Weights of a small text-conditioned image diffusion model.
Model: 32-pixel images, text encoder activation gelu, norm rmsnorm, patch size [4, 4].
Training: soap at rate 0.0016, 7800 steps, batches of 256.
Data: trained on photos of plants and fungi (iNaturalist), 45211 training examples, 44.2 epochs.
Rows from block 3 of the text encoder of a small text-conditioned image diffusion model, named by matrix and row number. Rows with one number belong to one neuron. Each number is 500 + 40 x the weight over its row's rms, rounded and kept within 0 to 999. All counts start at 0. Numbers have three digits each.
After each neuron's rows are labels from the 100 texts, of 14848, where the neuron reaches its highest value: "fires on" is the input token at the peak. Only what is clearly more common there than usual is listed. The data: photos of plants and fungi (iNaturalist). In brackets: how many of the 100, against the usual share in percent.
# fc1: MLP up (text_encoder.blocks.3.mlp.fc1.weight, 384x128), inputs 0-127
# fc2: MLP down (text_encoder.blocks.3.mlp.fc2.weight, 128x384, transposed), outputs 0-127

fc1.319:438458410490522453474502474495535483531441434498523481482519468504499543537443491562540468502519524461495564514529567481556534562511549485458470493513571488514508491461487535539475470568432480459486489552551574533507558510483478476535555570477466516534434506560492543547438493581475580488463494475519420513536559515468463526474481577496567454546534473450542449426515513468445463517494
fc2.319:533534481540511535523432524531464497461531567479468505481482527483514452493522482379543459464501466541459407465451420560487466461509408486537507491476501560469532506501476445533489556515551516521478493480457470547387409540528512616485437476467503517503483481438509476492487470483452468499578504544491552467437516488519571491553495469512514523519477517538477556530449495546498553514476
fires on: "virginiana" (38 vs 0.1); "maackii" (34 vs 0); "jew" (28 vs 0)

fc1.118:508418475509503398472537513526480473489484458585449540532506580481511558482511498425515509563566422453531547519524502496438493500464473407462526459569536521518538550464565448472533491469469517519524542533529463526534475504517472509506448506467452549531482491526483528535433462445534484537427591511495501457462537588510503509433517485535519467515568504536471438574458541519480496487501
fc2.118:455501538489540601462492475434485524524528523435515514408481493476536495515436497501498522417442475523485484443503454532515541545542437518539509470459453441479478450541511559487504533578556521524481545534504561513456504488467481474523555469544558504523491567415507425516538505511494511512559437486424515536556474425439542481567470506470476504485444509442522575488516432441525520524487
fires on: "herb" (43 vs 0); "evening" (35 vs 0); "maculatum" (22 vs 0)

fc1.163:504502441478501504509551507498534476509477494555468445475587497475522468512511479498459540553519470518523503464462497477433545425485567497523509475471504442446536481523462454498518519531575471478343484473490535493539616463548590506498506480534551564426480524494462478509466455444457517525590571507498516516535488449479562502534473562434490461502524461522508501530478500511514472585472
fc2.163:567459565541498473450484521525461514473525547455529552498397501502471512478479561507609478488519570489518489530540525506579481597506500501508465487498454578497459537476588555498460568488468509525588472489516501480503459513507464473484530501443483472558537440520466471459496527523549501446438436518480438493437520536557434481471523431496493533501494571473509459458512578459504512452489
fires on: "vine" (43 vs 0); "saguaro" (31 vs 0); "palmella" (26 vs 0)

fc1.248:518560481515482475424401504575520464482497397512508478490510506493536465529540577452559499465507488476513547455537456493524484494430475516511527508485478449427488542510550521582492529514498486544513435469426438461516508485428498573523536591496480560457480514505465506477508468534481610527481504551473539534550511466507501558499452416462472456546523473530511552438503501494455441465538
fc2.248:445482536519523506553479532456488505456510559486468484465492480499503508476450437558413479511477514530458462513420473487506473545629475484495556468512515543568465475477483482441479457491484537440514501485544490492484540449527549524480496354530511483489505477516473475544511538454516453468494503436573498496412428515504489466469504512480507534491508551448423426524481560498591484493420
fires on: "order" (69 vs 5.8); "albus" (28 vs 0)

fc1.50:567445496498538426550498515469525488545498525511532514498393423461554418570521498556537524486489495526485544497485480482476508483513520537484537445573518551485506469463471548464444429567515591473521554498503471556517447571466536512427447473470444502514461573538541515508493463499529509467508491427532543490481493447489455563424448499515435469466514489512522520577530470528508544568510
fc2.50:481604484558478558486451453587544524496525502532476519519573553462454524475476512466484488461508443487521488504499526547536507523457571472509565536527475488500501493543548449530481541473455481462475450493451523503497507521548459494610566490533510512411569515478425529455491448510489482516515485565483483505588508543494543457518579508465569528550509565511467465394481552483469466456505
fires on: "order" (41 vs 5.8); "aquifolium" (35 vs 0); "spicant" (24 vs 0)

fc1.47:446494517547470509518554488530512449472514506465537585491529607512499480407425537513474546502551565527530438451442515522421541478502516533515520389494424536507525548475519524455500523463499492489459548563516527496546557506569495504515536532404496514512485475571528503468495530586533442480523504497521491486493539559421458465533509465453473524480462493463495534435447473488448490532541
fc2.47:506501453495532564453461544494450551502441494545442437546514400495490575566594464525504543501460454485466543532544433528533475520464512485484428528458513463490494538413461481575517517524479549472541476477519577536460480529441535487511487509608576523508510544441441518507523485433481542540444506511510472510534525528508481556465510471552524504529559546530536515556507466515493496476439
fires on: "yellow" (78 vs 0.1); "araceae" (22 vs 0)

fc1.105:533500474565483479489508481558527539464498471519524495528499494451456510472539510541416539515537551480505478528484513410527453510501469484466531394500519548590498481525476466566456475522483549523537521427523531534523458510475460524548584480442523477533500432472486458544506466426550532503484536455529512493431498548400473375478585470516497440489546486532546573479507479536504498514537
fc2.105:487526496430534540552443499423490421510497477448481493499543518481538502478477518466565469508484449531485520508524419552466521503460460519466487498475483468449509577517523523412549532472465446519491456543508507513456552523528534370386437597563445530494495540490519548482525506524470485529457484574480498476521528502551482568501456530524501534542452513532549448481468516473503526528418
fires on: "apioperdon" (33 vs 0); "hart's" (28 vs 0); "tongue" (25 vs 0); "lamium" (14 vs 0.1)

fc1.315:449488507463536555492506454446426511475491478397494478559421446555446457399516493531475503504484496460539541576506500539480512503514486539481524509512541472514379540493544492445575455470469503492473470580507520523487517466500510462504502594519503470483578502510557443518469506478430540449452485474511513523572479532515500452507558472575522558547550507531540458479483519550475472519561
fc2.315:558542483566490425509538521522493510516500495557512450439530539468520514604460541527469553526494608506467567426485480444479518500468480450483478545450530518486591469537450495496546472539510495532558505482527490484536474505516556511557475473456515540560432437462463542503507557501546526554518535564483512472493498473511492580551455547441498491472437501439479527546517505419488543434447
fires on: "latifolia" (96 vs 0)

fc1.89:492497454460537501531534541479502521470517477446545562461492575409544402565488571494422461457566515579515521463524519473510532537504526577521488469498493499558458482499520549545529526472442481482446491424497535420527462546444499520508526537481465502476495547459532490506465461534484480537495514463486500402484529418462562526552437539503500475477479460550468560480521500423471466560471
fc2.89:531518494533528487451538503545489467551470545491471458457490445495435538419499446511519544568408467473474503511514492502500472437549487491474494500514447482445480534482435450459439594556537549507519534557493475510490538462496531520478480519506553516471479469541487471506558530486560497456543453544486513546538491561572412474441540463509502504514522531511502395473473536534507392418571
fires on: "yellow" (56 vs 0.1); "order" (26 vs 5.8); "liliopsida" (18 vs 0.5)

fc1.15:481513475421395500498494554486578462543512514536470456510462509556471520487471497584507512449557484524486493447522505504532515545457504510484492531512532482501479523473460437546546549536468531524559467417556499482453572460498492480440434518497517465476487466458475510527518508435474503584492543486517484415508489510562507421492562473535490507385456556518473487600526465478564570486482
fc2.15:534538537493606438564525450487435532477471494453519488443455501495533480454545488417498471504469454489500522540501496531471457448436523517506471520436453463529544444504491582509508481450524475528486546549435474451532420501495498487503549444505436501497488520594543488467517462521539489463543467546475502605507504451474442573512409495454481457569484430472519503481542500528499438503469
fires on: "abies" (67 vs 0); "agrimony" (23 vs 0); "cercis" (10 vs 0)

fc1.284:498509518455405554509512503549486500501449494547524508470431546469500445407480518493486453485511529540525454504487427511500550509525494532493484520579526486452519609507438524489487541474489490518512450482523564545512582554525440519486537428501500485502542464451530539528475527489430524495490506399509505494515495492480517558480537511563512511496412452526390515591518513451518569450561
fc2.284:476522531509482467524546532477463505515521470472514514485541468504496570586543476498500470495537441490394549458516580490500472524508531466485513512455456465543516438473469467543553413476525512437455569511471463517513454423495493453514439590523508524519517543476509453456471487551586496474521447631445471496479542476529483433505476481467484472465572503495535516442546520533552467567478
fires on: "abies" (37 vs 0); "liquidambar" (33 vs 0); "picea" (30 vs 0)

fc1.125:525527536467496513489539560475488505524541509448497598443482484481583467588510532467539481518450417510517472464468562421496475473509532536526533534448415507522494535527562432574519467452433516484569497511447482439458488536472438565539515526467471557483461536550540522441484527517527466437495484562479563533532529491461508530448462534476491538551480490435451542448564490469496502485498
fc2.125:531523488497494446542504440462500585413517439483496462539511513489478515488494526493444479426548584488497530544520451608468496525547532475520472563494564525468440458504453528510415457518545509570505487520507496596524519501502490457443476485500516439452534447513497488594494479515436508506449474469503488488476508514542480483538583449461528515480550502540568472509434517546469434446571
fires on: "pensylvanicum" (42 vs 0); "tripleurospermum" (34 vs 0); "deer" (24 vs 0)

fc1.116:505473503502499514527482461567499445547512457475493526488463624552541506514528568557498503523441411448468475456465502546496507482512547471499531493511508509475498472503555489468525564507506507483478532451499490520502525533484560494474405479539536529480449514530479485525482523622490523528596513480495457563590445471459462507444476497551472547501540487534525416419547462542457496516599
fc2.116:531515468514553490552533554486499560524506545568521512538538411483490524479433424458462522488556535556505499542506516477542470544440529540530493506508430503582524447512421480543467502527504528468535486539480525447490478465461406604500604510458490463492544526493438546518521425515561433493437516511457542447458484488502554504529544504467552460513477507509510567513484528459501523488425
fires on: "vine" (43 vs 0); "saguaro" (31 vs 0); "palmella" (26 vs 0)

fc1.373:508537453616455543559507475567499503438502505510456519427455616498488463446475521520454515485536454502510521469516478525490563490498490455423560503526434529476465507528456516475484511516453525538558491540477459522463459473584430542484516573491447535486489445480529463539521529561552456484513533453498475538428551526487516550544497403556504480520513492422556540517523488502499560477484
fc2.373:507469547412459522413511477448501533522498494544507557600554373452559508552505466516513528504472466492467495536505503440537433528501426512476490518476516441543544538473487510529548391534557467470464511481555493460551539495429513478506498479517581506499537539507459508495455476503499516448469458534516448507557476483481460488450511591448493564512530584538473460510497520487491538542485
fires on: "old" (33 vs 0); "bryopsida" (31 vs 0)

fc1.366:512437523530485485508485473608551549475432508519472482504460456549577510571474458503521456479524479597482496489543572520531526528448458481487589524486462501535543497454423525517411518525502522414494503469503536509576450498489501434535493545455486462524462480494479502470541478474575489530557544522470573483515513513460482476485424409475491480473557445537528559479505495497544442456524
fc2.366:520570488483480521493453517461478526574550462431504498538535525493439474438508440468548411539474515461575525503507459532509456449462520502524475525503505476498484487492567513503575539471474491560509505532532408516431574522532523522450510475530445528499524482536532581518516533485445530473441420510492482552495527480486532499487573535526580483562482608478508481476493551574476572537441
fires on: "abies" (46 vs 0); "thunbergii" (29 vs 0); "rhytisma" (25 vs 0)

fc1.71:463535492530489545529459420516456500494544422491509509527475504503540469534510524400464489521524525450459472529531452538492488605453449482499525488520427475469583481454503526437552501489540464508458521493519463516542476546542518541442457536487508461482417471476502495461454492554581443508455545509512460499478494443496507576535416525548425447544506473534559553518550590480547523499521
fc2.71:473449488534470485421460549453557448493476539468506576492511522473538531483441483568528526453523462573496488512455487430544427396582482511521484519479572480517481504500454493548457466496515493444487489505493533474473502471446505568513559495536449524495583596594508425529549494471452505510467450476486489490534545493507502453423512504458534530425496567472467430490475484542493496499485
fires on: "album" (67 vs 0.1); "hedera" (33 vs 0)

fc1.223:550485514516515518566526530463505462496496508544489442436506503554476399484397414603487506552446457441496491535466518520491497475492526531489461576585493503484490514563540534509491541464513484515483469551528565522481492459457475533509467435502497437542527456486556578530479487468466540518522536543516445443488490496515515540457510497554465478377447564458491490517522517529562452506450
fc2.223:455451529523444472443485481501469442511502495497560517591493426478483566543573590441513527388522537550514520444484479562497506497502520470532553494448571476536516502487504461541493431496381461443490465420453384514520472474538504454484535497533487591514490496537498492543477508523547462524536496500486506497535463503450520489520493490439501499559535469524476468491488485529491500493581
fires on: "berberidaceae" (37 vs 0); "dryopteridaceae" (33 vs 0.1); "lecanoraceae" (30 vs 0)

fc1.29:541499549549470461477493478492448539470500510537480540521466435488508445449510428476451493469502575497450485598553545498522535486483488554493497480519461385516461478505553610456540480528451539462439452501432488520546464565479420425470559544556508500517437524500549484507513509480515434446521533489509515547552455491577481534516479572585557470510492503487491526472504518527504465493480
fc2.29:451469459504493571437468526516595409528494532514552469492483540481430482595468556498510503545472455493582538422445498482502504508493500461493467474528553518455545488577491437518518488451559461469506529491574451467513529489516610561493437485462476470481524452481495508499512557539494546485490425531517485412476542541469541435466505442451518485411545509511492474490524518478488486495503
fires on: "album" (34 vs 0.1); "spinulum" (19 vs 0)

fc1.301:485471438555526447414450544507525543564485513459472417514504482513460476333499548520512513489556559473480490488462430531504537521522508557510487521507541412449449531532485457487485504491448501478536475498460461483494487502552550518513501565462459479502455498546555544461432546567557535507534500491495520511459507449466542485519462428468562491503505520475535508589537499508501485410524
fc2.301:473529522542494497587486437495504443506499489503541547492537484512572510557516465488452527489420377506493489478453487435549454520503525457483525481495444560494609506525487577518533518498487515500449509456579456560498496453476510548549497447519555567486500473503518442469532420404437454490453513510531436511499502536593451502517521557522466491466426540497446521479508501493501496510521
fires on: "virginiana" (80 vs 0.1); "one" (20 vs 0)

fc1.48:463514437472523524544490505484548518548522555537477427489527456495409556523528567507481514474536480508465500448544505480438490493437490475496504516480491496461464531543480494459501468604520518473558491481530475512452425442513543478519417584467410474458555521434498477568512483490475542545563453453492471547534565511506525444445552449547506487512591464521547493511539523485501432564541
fc2.48:589425508502445499520529483519475544479507504475500520479451524463564449462543463519543487551460515533503453466508449547581505568480501491521543495512537511535510472459558554474538524485512499528529499532434535456546487505480476506547554465535478455567483535486437625395500522518480477460460571484469556507474484497484445574554440502480519531523435512544420524506418506485445532455466
fires on: "latifolia" (60 vs 0); "dipsacus" (40 vs 0)

fc1.117:509515543488492526518473448543516453470509469509504484460494502543444510416498509564496454396539456508443542505481440405543586507501500536471497473529475495526526529531387564496499547462492491484451430513432488455459524489518446441519491522591489476550497473447504488468516554503490541485446452599461520457531478554547509474524532548521521520492489464604563458494514537548533515509478
fc2.117:516491485490524490509554515456490460505521457510532418549530559462555506512496524439455450600503523450540433542504580584458506491529521494501500478431499444452501513471573420499529400473439505482527480499528415546516525477456584523498537477432490521500471514516508556506536455504506516422544523500579443538475473508482553498504453527516467495475507573402462538482522527498487458480538
fires on: "oil" (41 vs 0); "alnus" (37 vs 0); "deltoides" (19 vs 0)

fc1.138:501535448567472564479543497563469474494485456504414438508534558519469543534572551531556498551464495513465448449475512501544473523535573433532497495512454459476490386466484527500472553465487536532432465473457447537488476557425567478506522455517551558478552526504468478492505525550511473458504415502530481547522483466441480552465547557484515547528546464529511501443510511559499470451566
fc2.138:549536570448476477538492530454518501426518513546556567525459494487521545471444418448488493460563535525494478600545471498465464480493517607507452526491544559547425555497512474513509520543537480476545460500556558447497525467486436530480479530479437394548468432490469546518481472528540491524482586479482522433481508497554550425508482462543506469521487509461518513517513474484479518559455
fires on: "vine" (43 vs 0); "saguaro" (31 vs 0); "palmella" (26 vs 0)

fc1.243:472465481555412542525497555551524530486505568549506574508431523493556494488463431488492497445525491440489479463459493524512476537527440501565473485499479483580569530423560511462461525517460431455520486512481500490598504435484455449481492556465543444555486494508478457442574555548476493468538490561479519482495504507460525507541586535428508485524557420470515535478562458486490492538506
fc2.243:503512443470598471517440479490485534506493461473513467500606537491501502486559546554471480544473520553503528517484447453465472492500463498492477473537526520442459504500443478499562511544490530499444537497514451507450512554539594569524502455472545536467530493528531507489486503510487511510515541461511495529507534517492532534449408462584483481486368630496548429567470581483523481507502
fires on: "santalales" (34 vs 0); "procumbens" (33 vs 0); "plantain" (33 vs 0.1)

fc1.311:500374535476502548487509439418450501535489445531546502497360472530507504573440472462439533573543501544477455435490495506554489532515487499540528489484514537470487521503496557485534524509506476515461499472524482490480493539488563519556562498400502422538486512484548517483512512547503435486584528504466466481447514575558493524576475517521472540506505494399482524455510502484527525453510
fc2.311:531532415573483472482546562544519484468458544479453499494609545517527508403578538564528509466417498471534528533521517487439510491491534496508482459534525441513541505470512451576451504516510518449481558500480511509517491509504456516403492527553489543482493486579456438461459513441465554508444465479492506450561459440476517501428539452483460460467477547557474485494522532541496475552436
fires on: "santalales" (34 vs 0); "bignoniaceae" (33 vs 0); "album" (33 vs 0.1)

fc1.41:487499507412470484531498452625468478478478455579445513470509504490502460531489477468560499464505518510418538546466504576490497465501500499508552440473485425463410442484544501519456554493522451460475534492498550510566466485432427497459504547504458543499582541473549518486504521524539504445517551461511488497538468562460533390511536564509461521488498506514589450458499502522532538461506
fc2.41:567486482528486498480532552413485454529467591448558477523443525516477585493504506543461500516509495555595476460529481432467507482493534476480404552501535505593554572502486505447536511519473498525569509486483458454551537498527575474477551455484528438504435458577456488497498440524533538533483435529518517483454531504517460558496497479476560462555476505523477574552502486492451463537479
fires on: "hedgehog" (100 vs 0)

fc1.126:515450492426436505472505472541511504475524468529579446483454454505450588488497554539505515538517481480545479578517532525531565506539494400551486441520552531518449563480481519499466469473445484525438446537466496568580530498548551483437472478443506557528445514528485445491505521532458495523515500516511490530524465415528534524537423532486493433493511504449497447446460446466483534495600
fc2.126:479495465535562491487445514477466500505543464525412491538548547549553466461461448473510496481494526515476448420503476472538412471434464526517548528528425498488550442489486441478507560463478488447555508482495503464422483442411436553552491498481521461465520584475492571512483508415530556493477490523455536449503548567473534516472549476518495530465504515539545546553518508509525475475394
fires on: "poppy" (40 vs 0); "fly" (29 vs 0); "lawndaisy" (25 vs 0)

fc1.88:504438495485504469455515565482572500473522443564485421444472502496521468514498574514495516563564485515540490484506502448459506517531481473496464542473475470532578553505538493508547528513524443470483433504505435550546488448560580522594536514447450400544510476477502456537428541478475485574511428528501459475468503452432450497521445384494509458477461491514497514544514513503557525519507
fc2.88:546547495505483502534453409473420447476510518435501526570539489486527486511486461491527513450485496517463437516507476494555448536535540478513508440544465530472429514503488567521493485460501566507524480489529518447502505539481433445420455462570462594476468474522506470480524443511511494418519603509415502482503528537539586486483536561477417514477544536492531436476440474508489471432501
fires on: "berberidaceae" (37 vs 0); "triphyllum" (36 vs 0); "balsam" (27 vs 0.1)

fc1.277:491501476465552474451446585511518515563530542420482487522507603538461604466534525483526498528482497511469474437496515528499590520465506525558497486480481470534498518494596438536505477442476538512459497454422495461480492465508481478444480583478477515531516502448513507613521494476492446501546454496470556525513466538452519423513509397479478553520553533576479507471469493558489511515476
fc2.277:544543559534489516543538476461462569447519446524498469462519438500513462519483484499497475507478522496560470520509465499464472483464505545479487512465515517445468534496472518510444558518523477565546461600594470572521475559463496528581500425469520456495476549540503546438544513450503528520419596512532429518515501460477494568530538587540533436533498452449485565546498537504498559463548
fires on: "herb" (43 vs 0); "onagraceae" (25 vs 0); "edulis" (18 vs 0); "leucadendron" (14 vs 0)

fc1.209:515493531545508461516531505500457430504496463440523498538457501478518539527528503462432518518467516517521534479558485557457506428474474455414525536520425546518461507574486512567564516490461578541502495539549535497521526549431500430575480454502514489508516511531475417514488479466481529480510535557521450447513490507464501494492476506336507466605513530516501552507520419526455492490558
fc2.209:477536473458504425429533515523544546466473516572428528458533539487467455515544537467564519539498521478532464525478502485539508480554488552533491426504517454434491540476522498426473527499527435491461535486464505485482543463527437508417547520534503534511489474456481588512488511484495447542468495469497485521461510466536497551510474534672482484427450490451502461509501529444580499562444
fires on: "order" (67 vs 5.8); "norway" (31 vs 0)

fc1.236:510536486554552443503487526485535431440555478508519518564460467498543393474550480462465508517501494536486509507456441546466528479469556549505482469483494453443524493481471494509519495560500468520466515564414472556496455490486499473502533443498573475458512437498513584562532514554481478481411500448565501406463492476457480490536553445492481488484531565586535576517552484522560435524504
fc2.236:525537540516430549448540415495489605555471493442459487471527542446476587504477549509517466499528487468548487536487538507536487512493494445526568544509524560509501540499485507479494512469467495476538527405544559508474532479484511595507490488461449537517506499435512393484504434448537524540499532571494511526511531510589513521421470581461475526536482415454503444497503521546471535472518
fires on: "yellow" (56 vs 0.1); "order" (25 vs 5.8); "class" (19 vs 5.8)

fc1.62:535481506524513514436509564555462483447474497563498437539497540487546488600488456488436573508398461551428427485508527456503487510459493491467523514482494550458446506507461535534439517502434528439520443537555548489582517513413492518471472493513508527485514544505508477472515529443441574443556485589483517505544438558493519445541465515455510467483515448446494511486520480530481578506516
fc2.62:520527513470497497514568433430536493509494542463470528546505513526486474448442484471523492489606557423544554494520451535494523493555511581469504470484487510517535429456555484491540503429539479560537526483415464562443483551537547495528504460512489402511453469493530586499514505480528456536473490409507523463423452452491520563459528474544479502534527574551507447466543525455520487493517
fires on: "saguaro" (31 vs 0); "cornus" (30 vs 0); "engelmannii" (21 vs 0); "edulis" (18 vs 0)

fc1.45:527533477539532521473486529447524515479505548482572510561468447495587461440462561531481471468482449572492512498539480516506487509524463532556492469506477545510517469508572515456422501494522484414502449569526520445477511478500513512490601430504520474582540565482497519571549480491471562521473525455507509503513491433459525438494458474479498444505500372479583490499451544538512447429521
fc2.45:457485498481462478555475470559512542528484482518452443407504542484440525524543461520537477603515589454515480495450536440499445490495516460493510480540520533511524592495481457474554536544423543563498500516507466564521484494513522492527439507503567498487439435532490461439479477464556517452549498527531514512479481623559508582537525474501508567497482588529444459507527516458470518524490
fires on: "pensylvanicum" (42 vs 0); "petty" (32 vs 0); "piperales" (26 vs 0)

fc1.149:492449494522466450560465469515533523535526497468479440454534514467496497578481456477466507422508565470573591496484433500483483508563480517542554582557472589541510507449427465469480483490479465551469533485510503488462492485533443545518468499511469532509509453461446486531560535498553519550496480514539486490481535383431524448480379546548529528478497502500579542522546515483517512513540
fc2.149:515549500419529485453462533508515481483499454495536627606502495509537464430495551542533442504508436528459432502488533517510523475428462510497429487529526385466478484512536529529506529524493519483523472456514475517541568492453526414496505509442518493478468582515500498495474417509443476416513513492507556530543509579556503526555589502460507478511524501474481453485494487520549437484463
fires on: "order" (36 vs 5.8); "barberry" (29 vs 0); ")" (25 vs 5.7)

fc1.16:484544494571544466494540510501502546427507541571526542479478511478543474451432488523451529399551570541469457416465477434509522516457435546474552455470528472478543504502513483474391542509525479469557525500482534493534521554545438435476494511507568524466515439437465521444445505531464510538494537510517511527477526566465475453551597503455457496535495505493534441545499511466559533481479
fc2.16:473485514444415567518482483475530491499460480452455481483511465476498484514530501557524453550431438477492547515529490547529445510519510472449490512527484444533446543506468464497535433517452437517454545448471518513520459515496551560546501511552446418509479578552585468526484469518557490524511461412532479569544499421612454534439443453566480541536532503477508543462511510547488519502497
fires on: "tongue" (53 vs 0); "sow" (24 vs 0); "biennis" (14 vs 0); "campestre" (9 vs 0)

fc1.130:566541499437438529486456511489557451469495413547523543502474426575448536502468441490480442481489484521534496519540491494509482486465477564490546552471488508489581525476415581483483536444461483488514413565444455489559555531522485470522504531529497395546457522552480534539460459515542554485442508545511602538553520491515501487432534486515485489496487482547482550509521519525508439520454
fc2.130:490508500587561422514462490455485492502492526473481446509509592490477498510511551491497476527502471536445476432424502551425562465487503450480515469486521470520486432523566438564575464458414484495497493503539491541424513421525531516432443482514531544477514485455522461490548511512461544480510414494491461486442428524490541481494420466478480501475492526425445457494543524474576516468567
fires on: "album" (59 vs 0.1); "oil" (41 vs 0)

fc1.40:489513534524434521565501595554478535494502504569504530506441544535440464490491488549434490573558511505559454488514486520504422459516546532434504562485512474468540489480499452474491506544517505541489520512560494587470548455460531482450425486491455398503508529490528523458482495519422458490486536553506528485556496554530535525492443476522565454522530597493493403509542459536517465495431
fc2.40:545454467524556511456548434522528495527531518457548505545541464493542506589513518435517532421432489493449571561525488493463536554432539437497495520509460535546474455490524549504544535481424482460469511484424471395528459469494532554465539480536520538510549444516489549525550542529517526534492442455476520527452540431511490522511546554455452540496441445540482570492482462460527506472550
fires on: "toadflax" (35 vs 0); "perennis" (25 vs 0); "alismatales" (21 vs 0); "moss" (19 vs 0)

fc1.189:484482412437555532525545494527410414539467467529512456505557533457527460588517529513485518585473523473511471473472463479466470443441487526541460538466440508518485476484524492576490507474513483464469439520468463449531536538510525462442474426490541513464550481542551434518481509507521464512547509478576511550608436505510462521502470518471529559565589469527511543524525537503496495497572
fc2.189:502582553546463439482493513460576555476542566470472550451405476506488497447495493498522474492564487512534531527444510545512544573456528518522476445516584511492435483539496522450512484482497501504546506452548585519518488483483446551526514545443508428506530469461516522463484502502503509485438421512507456427397489470570496492529524476496451460472465528501510456446454446512423473456428
fires on: "vine" (43 vs 0); "saguaro" (31 vs 0); "canada" (14 vs 0); "tuberosa" (12 vs 0)

fc1.119:489538470448483476523550524430459548552468522517493503472415591487490566481525407541457529496549525442473513479489507460549485491486501543532539501441532483463507572453526497373519489510505614508518558486514529439519501511602446497462505483466427432465464515452518522509510513442450529522571509437500522452522527535500484461471500538553497501429498519508487502496482557537471567482510
fc2.119:489459532586564483458479500618485421484524516482545480477556438530539407530517569470512488449471445566544487537536526563462560511447516491469489552497514499477467469486448522552497530493511436533474505501468470500502493499454534465552495576494537514540563445567457450392500497501506476503526509506552545465554454413456560549551516464490486501534503515485517560449493478481535469513514
fires on: "meliaceae" (30 vs 0); "polyphyllus" (25 vs 0); "larch" (20 vs 0); "milk" (13 vs 0)

fc1.245:534550426506526487504501512584548484557472453492486515467468523512550448487541409432471517524499470477464469489510460542516585508472562512508491463491521468437560494484492514562559545502424513555477523543443514442524445490493511456563547433501523554450481474524525536418518475481534450496504512467495548478376443563474506596503501531538560502437533491465568534493486480495544492497512
fc2.245:469483531512444485484514475407435518411511516506477510540525489501470555528570606534567497499479488525591511507493508471433504493527495523522507442510531530560488570474501472465373496512559480489458489496550494547446550574525503527472486547529473476507524510481521463579504504509481479485538496564574433521600492446521443465444447544443484468481478502494425445526505530514508512517491
fires on: "euphorbiaceae" (100 vs 0.1)

fc1.146:547492530472537531485432472586476432429488457515456480550456482482447432518497524492448477455473549466374496527466584490453460518482508530463486463576539582453461478524540472529536469486534511506597548518471459482488473538474498576533534459505511471496525554466545484486455497458508463527488452455550469454510455485515512510576511426535510535525529575503570515462542507483497503550542
fc2.146:433488521526457468504560507444543575492496597493538475509593522488532539463461536556518544504542444454625492502530496552536577448561513480463560504438462465563561500520454470493500504548461506545459480449463558478480521475514467477495470507477477563463488424580501527552558496563547510446471508548505529479507523488498485494470491560437503477434492439510472530509471481489481454545484
fires on: "apioperdon" (33 vs 0); "oxalidales" (30 vs 0); "beggarticks" (18 vs 0); "papaveraceae" (17 vs 0.1)

fc1.370:463435506455480586507533405465448491476453503562490471501423385482523492471511523583526525468461479387526497508460508547519517501504499551527488529560435542530483531480496419537507519508519456505503495515531478491525474428544476487459476507502545514527496490482549492448527583514547527529433558490483505477507528539539456458452510523496560441493437569489461450557556450532562460519529
fc2.370:490552505596531445540545549559512490513475541405472523504535625465501476529530446487451498483530562546458498439527519470508489502528574492486481494446472464447489521469462611465493485540483542433434483443466486474471515529479521524497541484444522506433509491459456498524483527515537481516524416528492462488489523481457574552545418475570500545505517439508540447504528516531466436469472
fires on: "abies" (37 vs 0); "crispus" (32 vs 0); "smooth" (31 vs 0)

fc1.27:508492489416457491517508494585498497446509443555551460511485388450429464566484564427461472525563453500531528526562526573421561524516559444527485458518484508532544540472527484467466530492493491436470522543472514477531497552552550516479511495468529500520469563477541528560462517495470450514519556520504503460514533386497483479590478485470501441519483514414504514531485467433495498484486
fc2.27:506436485579529505446555535360507509501513489438483512467536582531581481463534436525522556535479491482513421459493498444528443489515512529465482515530467539485494504507499490506493523488498514487488530479446470524545465477426449506450499473531510487461525513566491498442523497539545556435483458529515449522478494632503524544403555417507488528433489485532520481466529546561522522535529
fires on: "yellow" (56 vs 0.1); "asparagales" (29 vs 0.3); "walnut" (15 vs 0)

fc1.256:508519468460417489503490476491521497421513523492427430527489476514416512531469521500509527449512486515465491463477568533434445444552573475545463520462571520604509498551475468420569504471569461480390500488471477505526430517538450525512506445517478555507464459505499517499493487487536533473534545531468516571496560414572524466498495564444486530512567507529480478575517509529484495477486
fc2.256:468485523482514544438554539474489503549470498479533524463497546490554521444527516549516475522474500444518515538510441445539527505466440565453475449515507466471486459528545505557475492494411518525611513531533511453506615471492534434458469565492515443472623553508503450498513520575454460509441533462504464501478505590425529468514443473528509478491465516517578540474503509447514519478538
fires on: "lady's" (40 vs 0); "opulus" (23 vs 0); "small" (20 vs 0); "ranunculales" (17 vs 0.2)

fc1.205:517487495528493493516493522552509474510481498498515487483539492469528494479559639513500508515482445533538442533486503381462567491496509525472507459521527492468524584512502504531398579465392532524519527447515510496516539514460447464506502405496459518511463484535491444480536525557524518534477445540506438508438491487508469477475519483478518527567511369487487500573468504576497514429479
fc2.205:502554574436522546489546458432481527505492462478503507500470506572473579500476402470520484519573511437471534477480462609496494508492512507508490539486440449482472477485465520471597450477574457437518512604481475558477504528535482478506519545483500489451487549407529621484480482465529507445535492520491526502531545529521500479481542522531513426459519589508500532457519502494522519514554
fires on: "virginiana" (53 vs 0.1); "hart's" (28 vs 0); "coptis" (19 vs 0)

fc1.182:506546502561568431487514520458475496443406512523494562501512460481499484501519509480465541491490449471453508531512474531483495529455483450467500496493555520458541483533521488456491539522503577500532492509575494472534559565433488477497560437493472439513469523485549529538508473397535492504438533545514516446458539581594531512464514525393519521519493463555513402557480473564545496436553
fc2.182:462436562465386542482521481468482526443519540471522427458495511478518484547442523464514489518550508465544532412465511479486510529567511502463473445512463517548512533474507532541514464478474418499519497546453532513459477406539469544464452531552517476556486429483506433443522514500513490518554449506512504552537471423470499484544487449566466490491410541446474590483485501430468550540474
fires on: "american" (100 vs 0.1)

fc1.170:493459508496492520509542417435484493494431554584487535496497445502570555464503479518487462452508500496483492488493544493568486415521500464456471440428450487531536517529516465527484496449500509465479514503527549565564603520478529514614482532470460492497511518389491517485476550493553519464467467490529548527551524499517505524510415569480515519496488413446426588480513485497551536521533
fc2.170:580513492601493507476473620569460518473511476456541500522543538482415486481475520475578484556537510468464475492509487501480517545508530549467544515488530507453534539501497519509496450558540439483464453511466455476418438488545441529459497495533508524594461482529545516484509457514463557539520482539495432430453499511451481501533530422556489502491578569547593488473543515495459502492502
fires on: "glutinosa" (31 vs 0); "spot" (25 vs 0); "horehound" (23 vs 0); "hedera" (21 vs 0)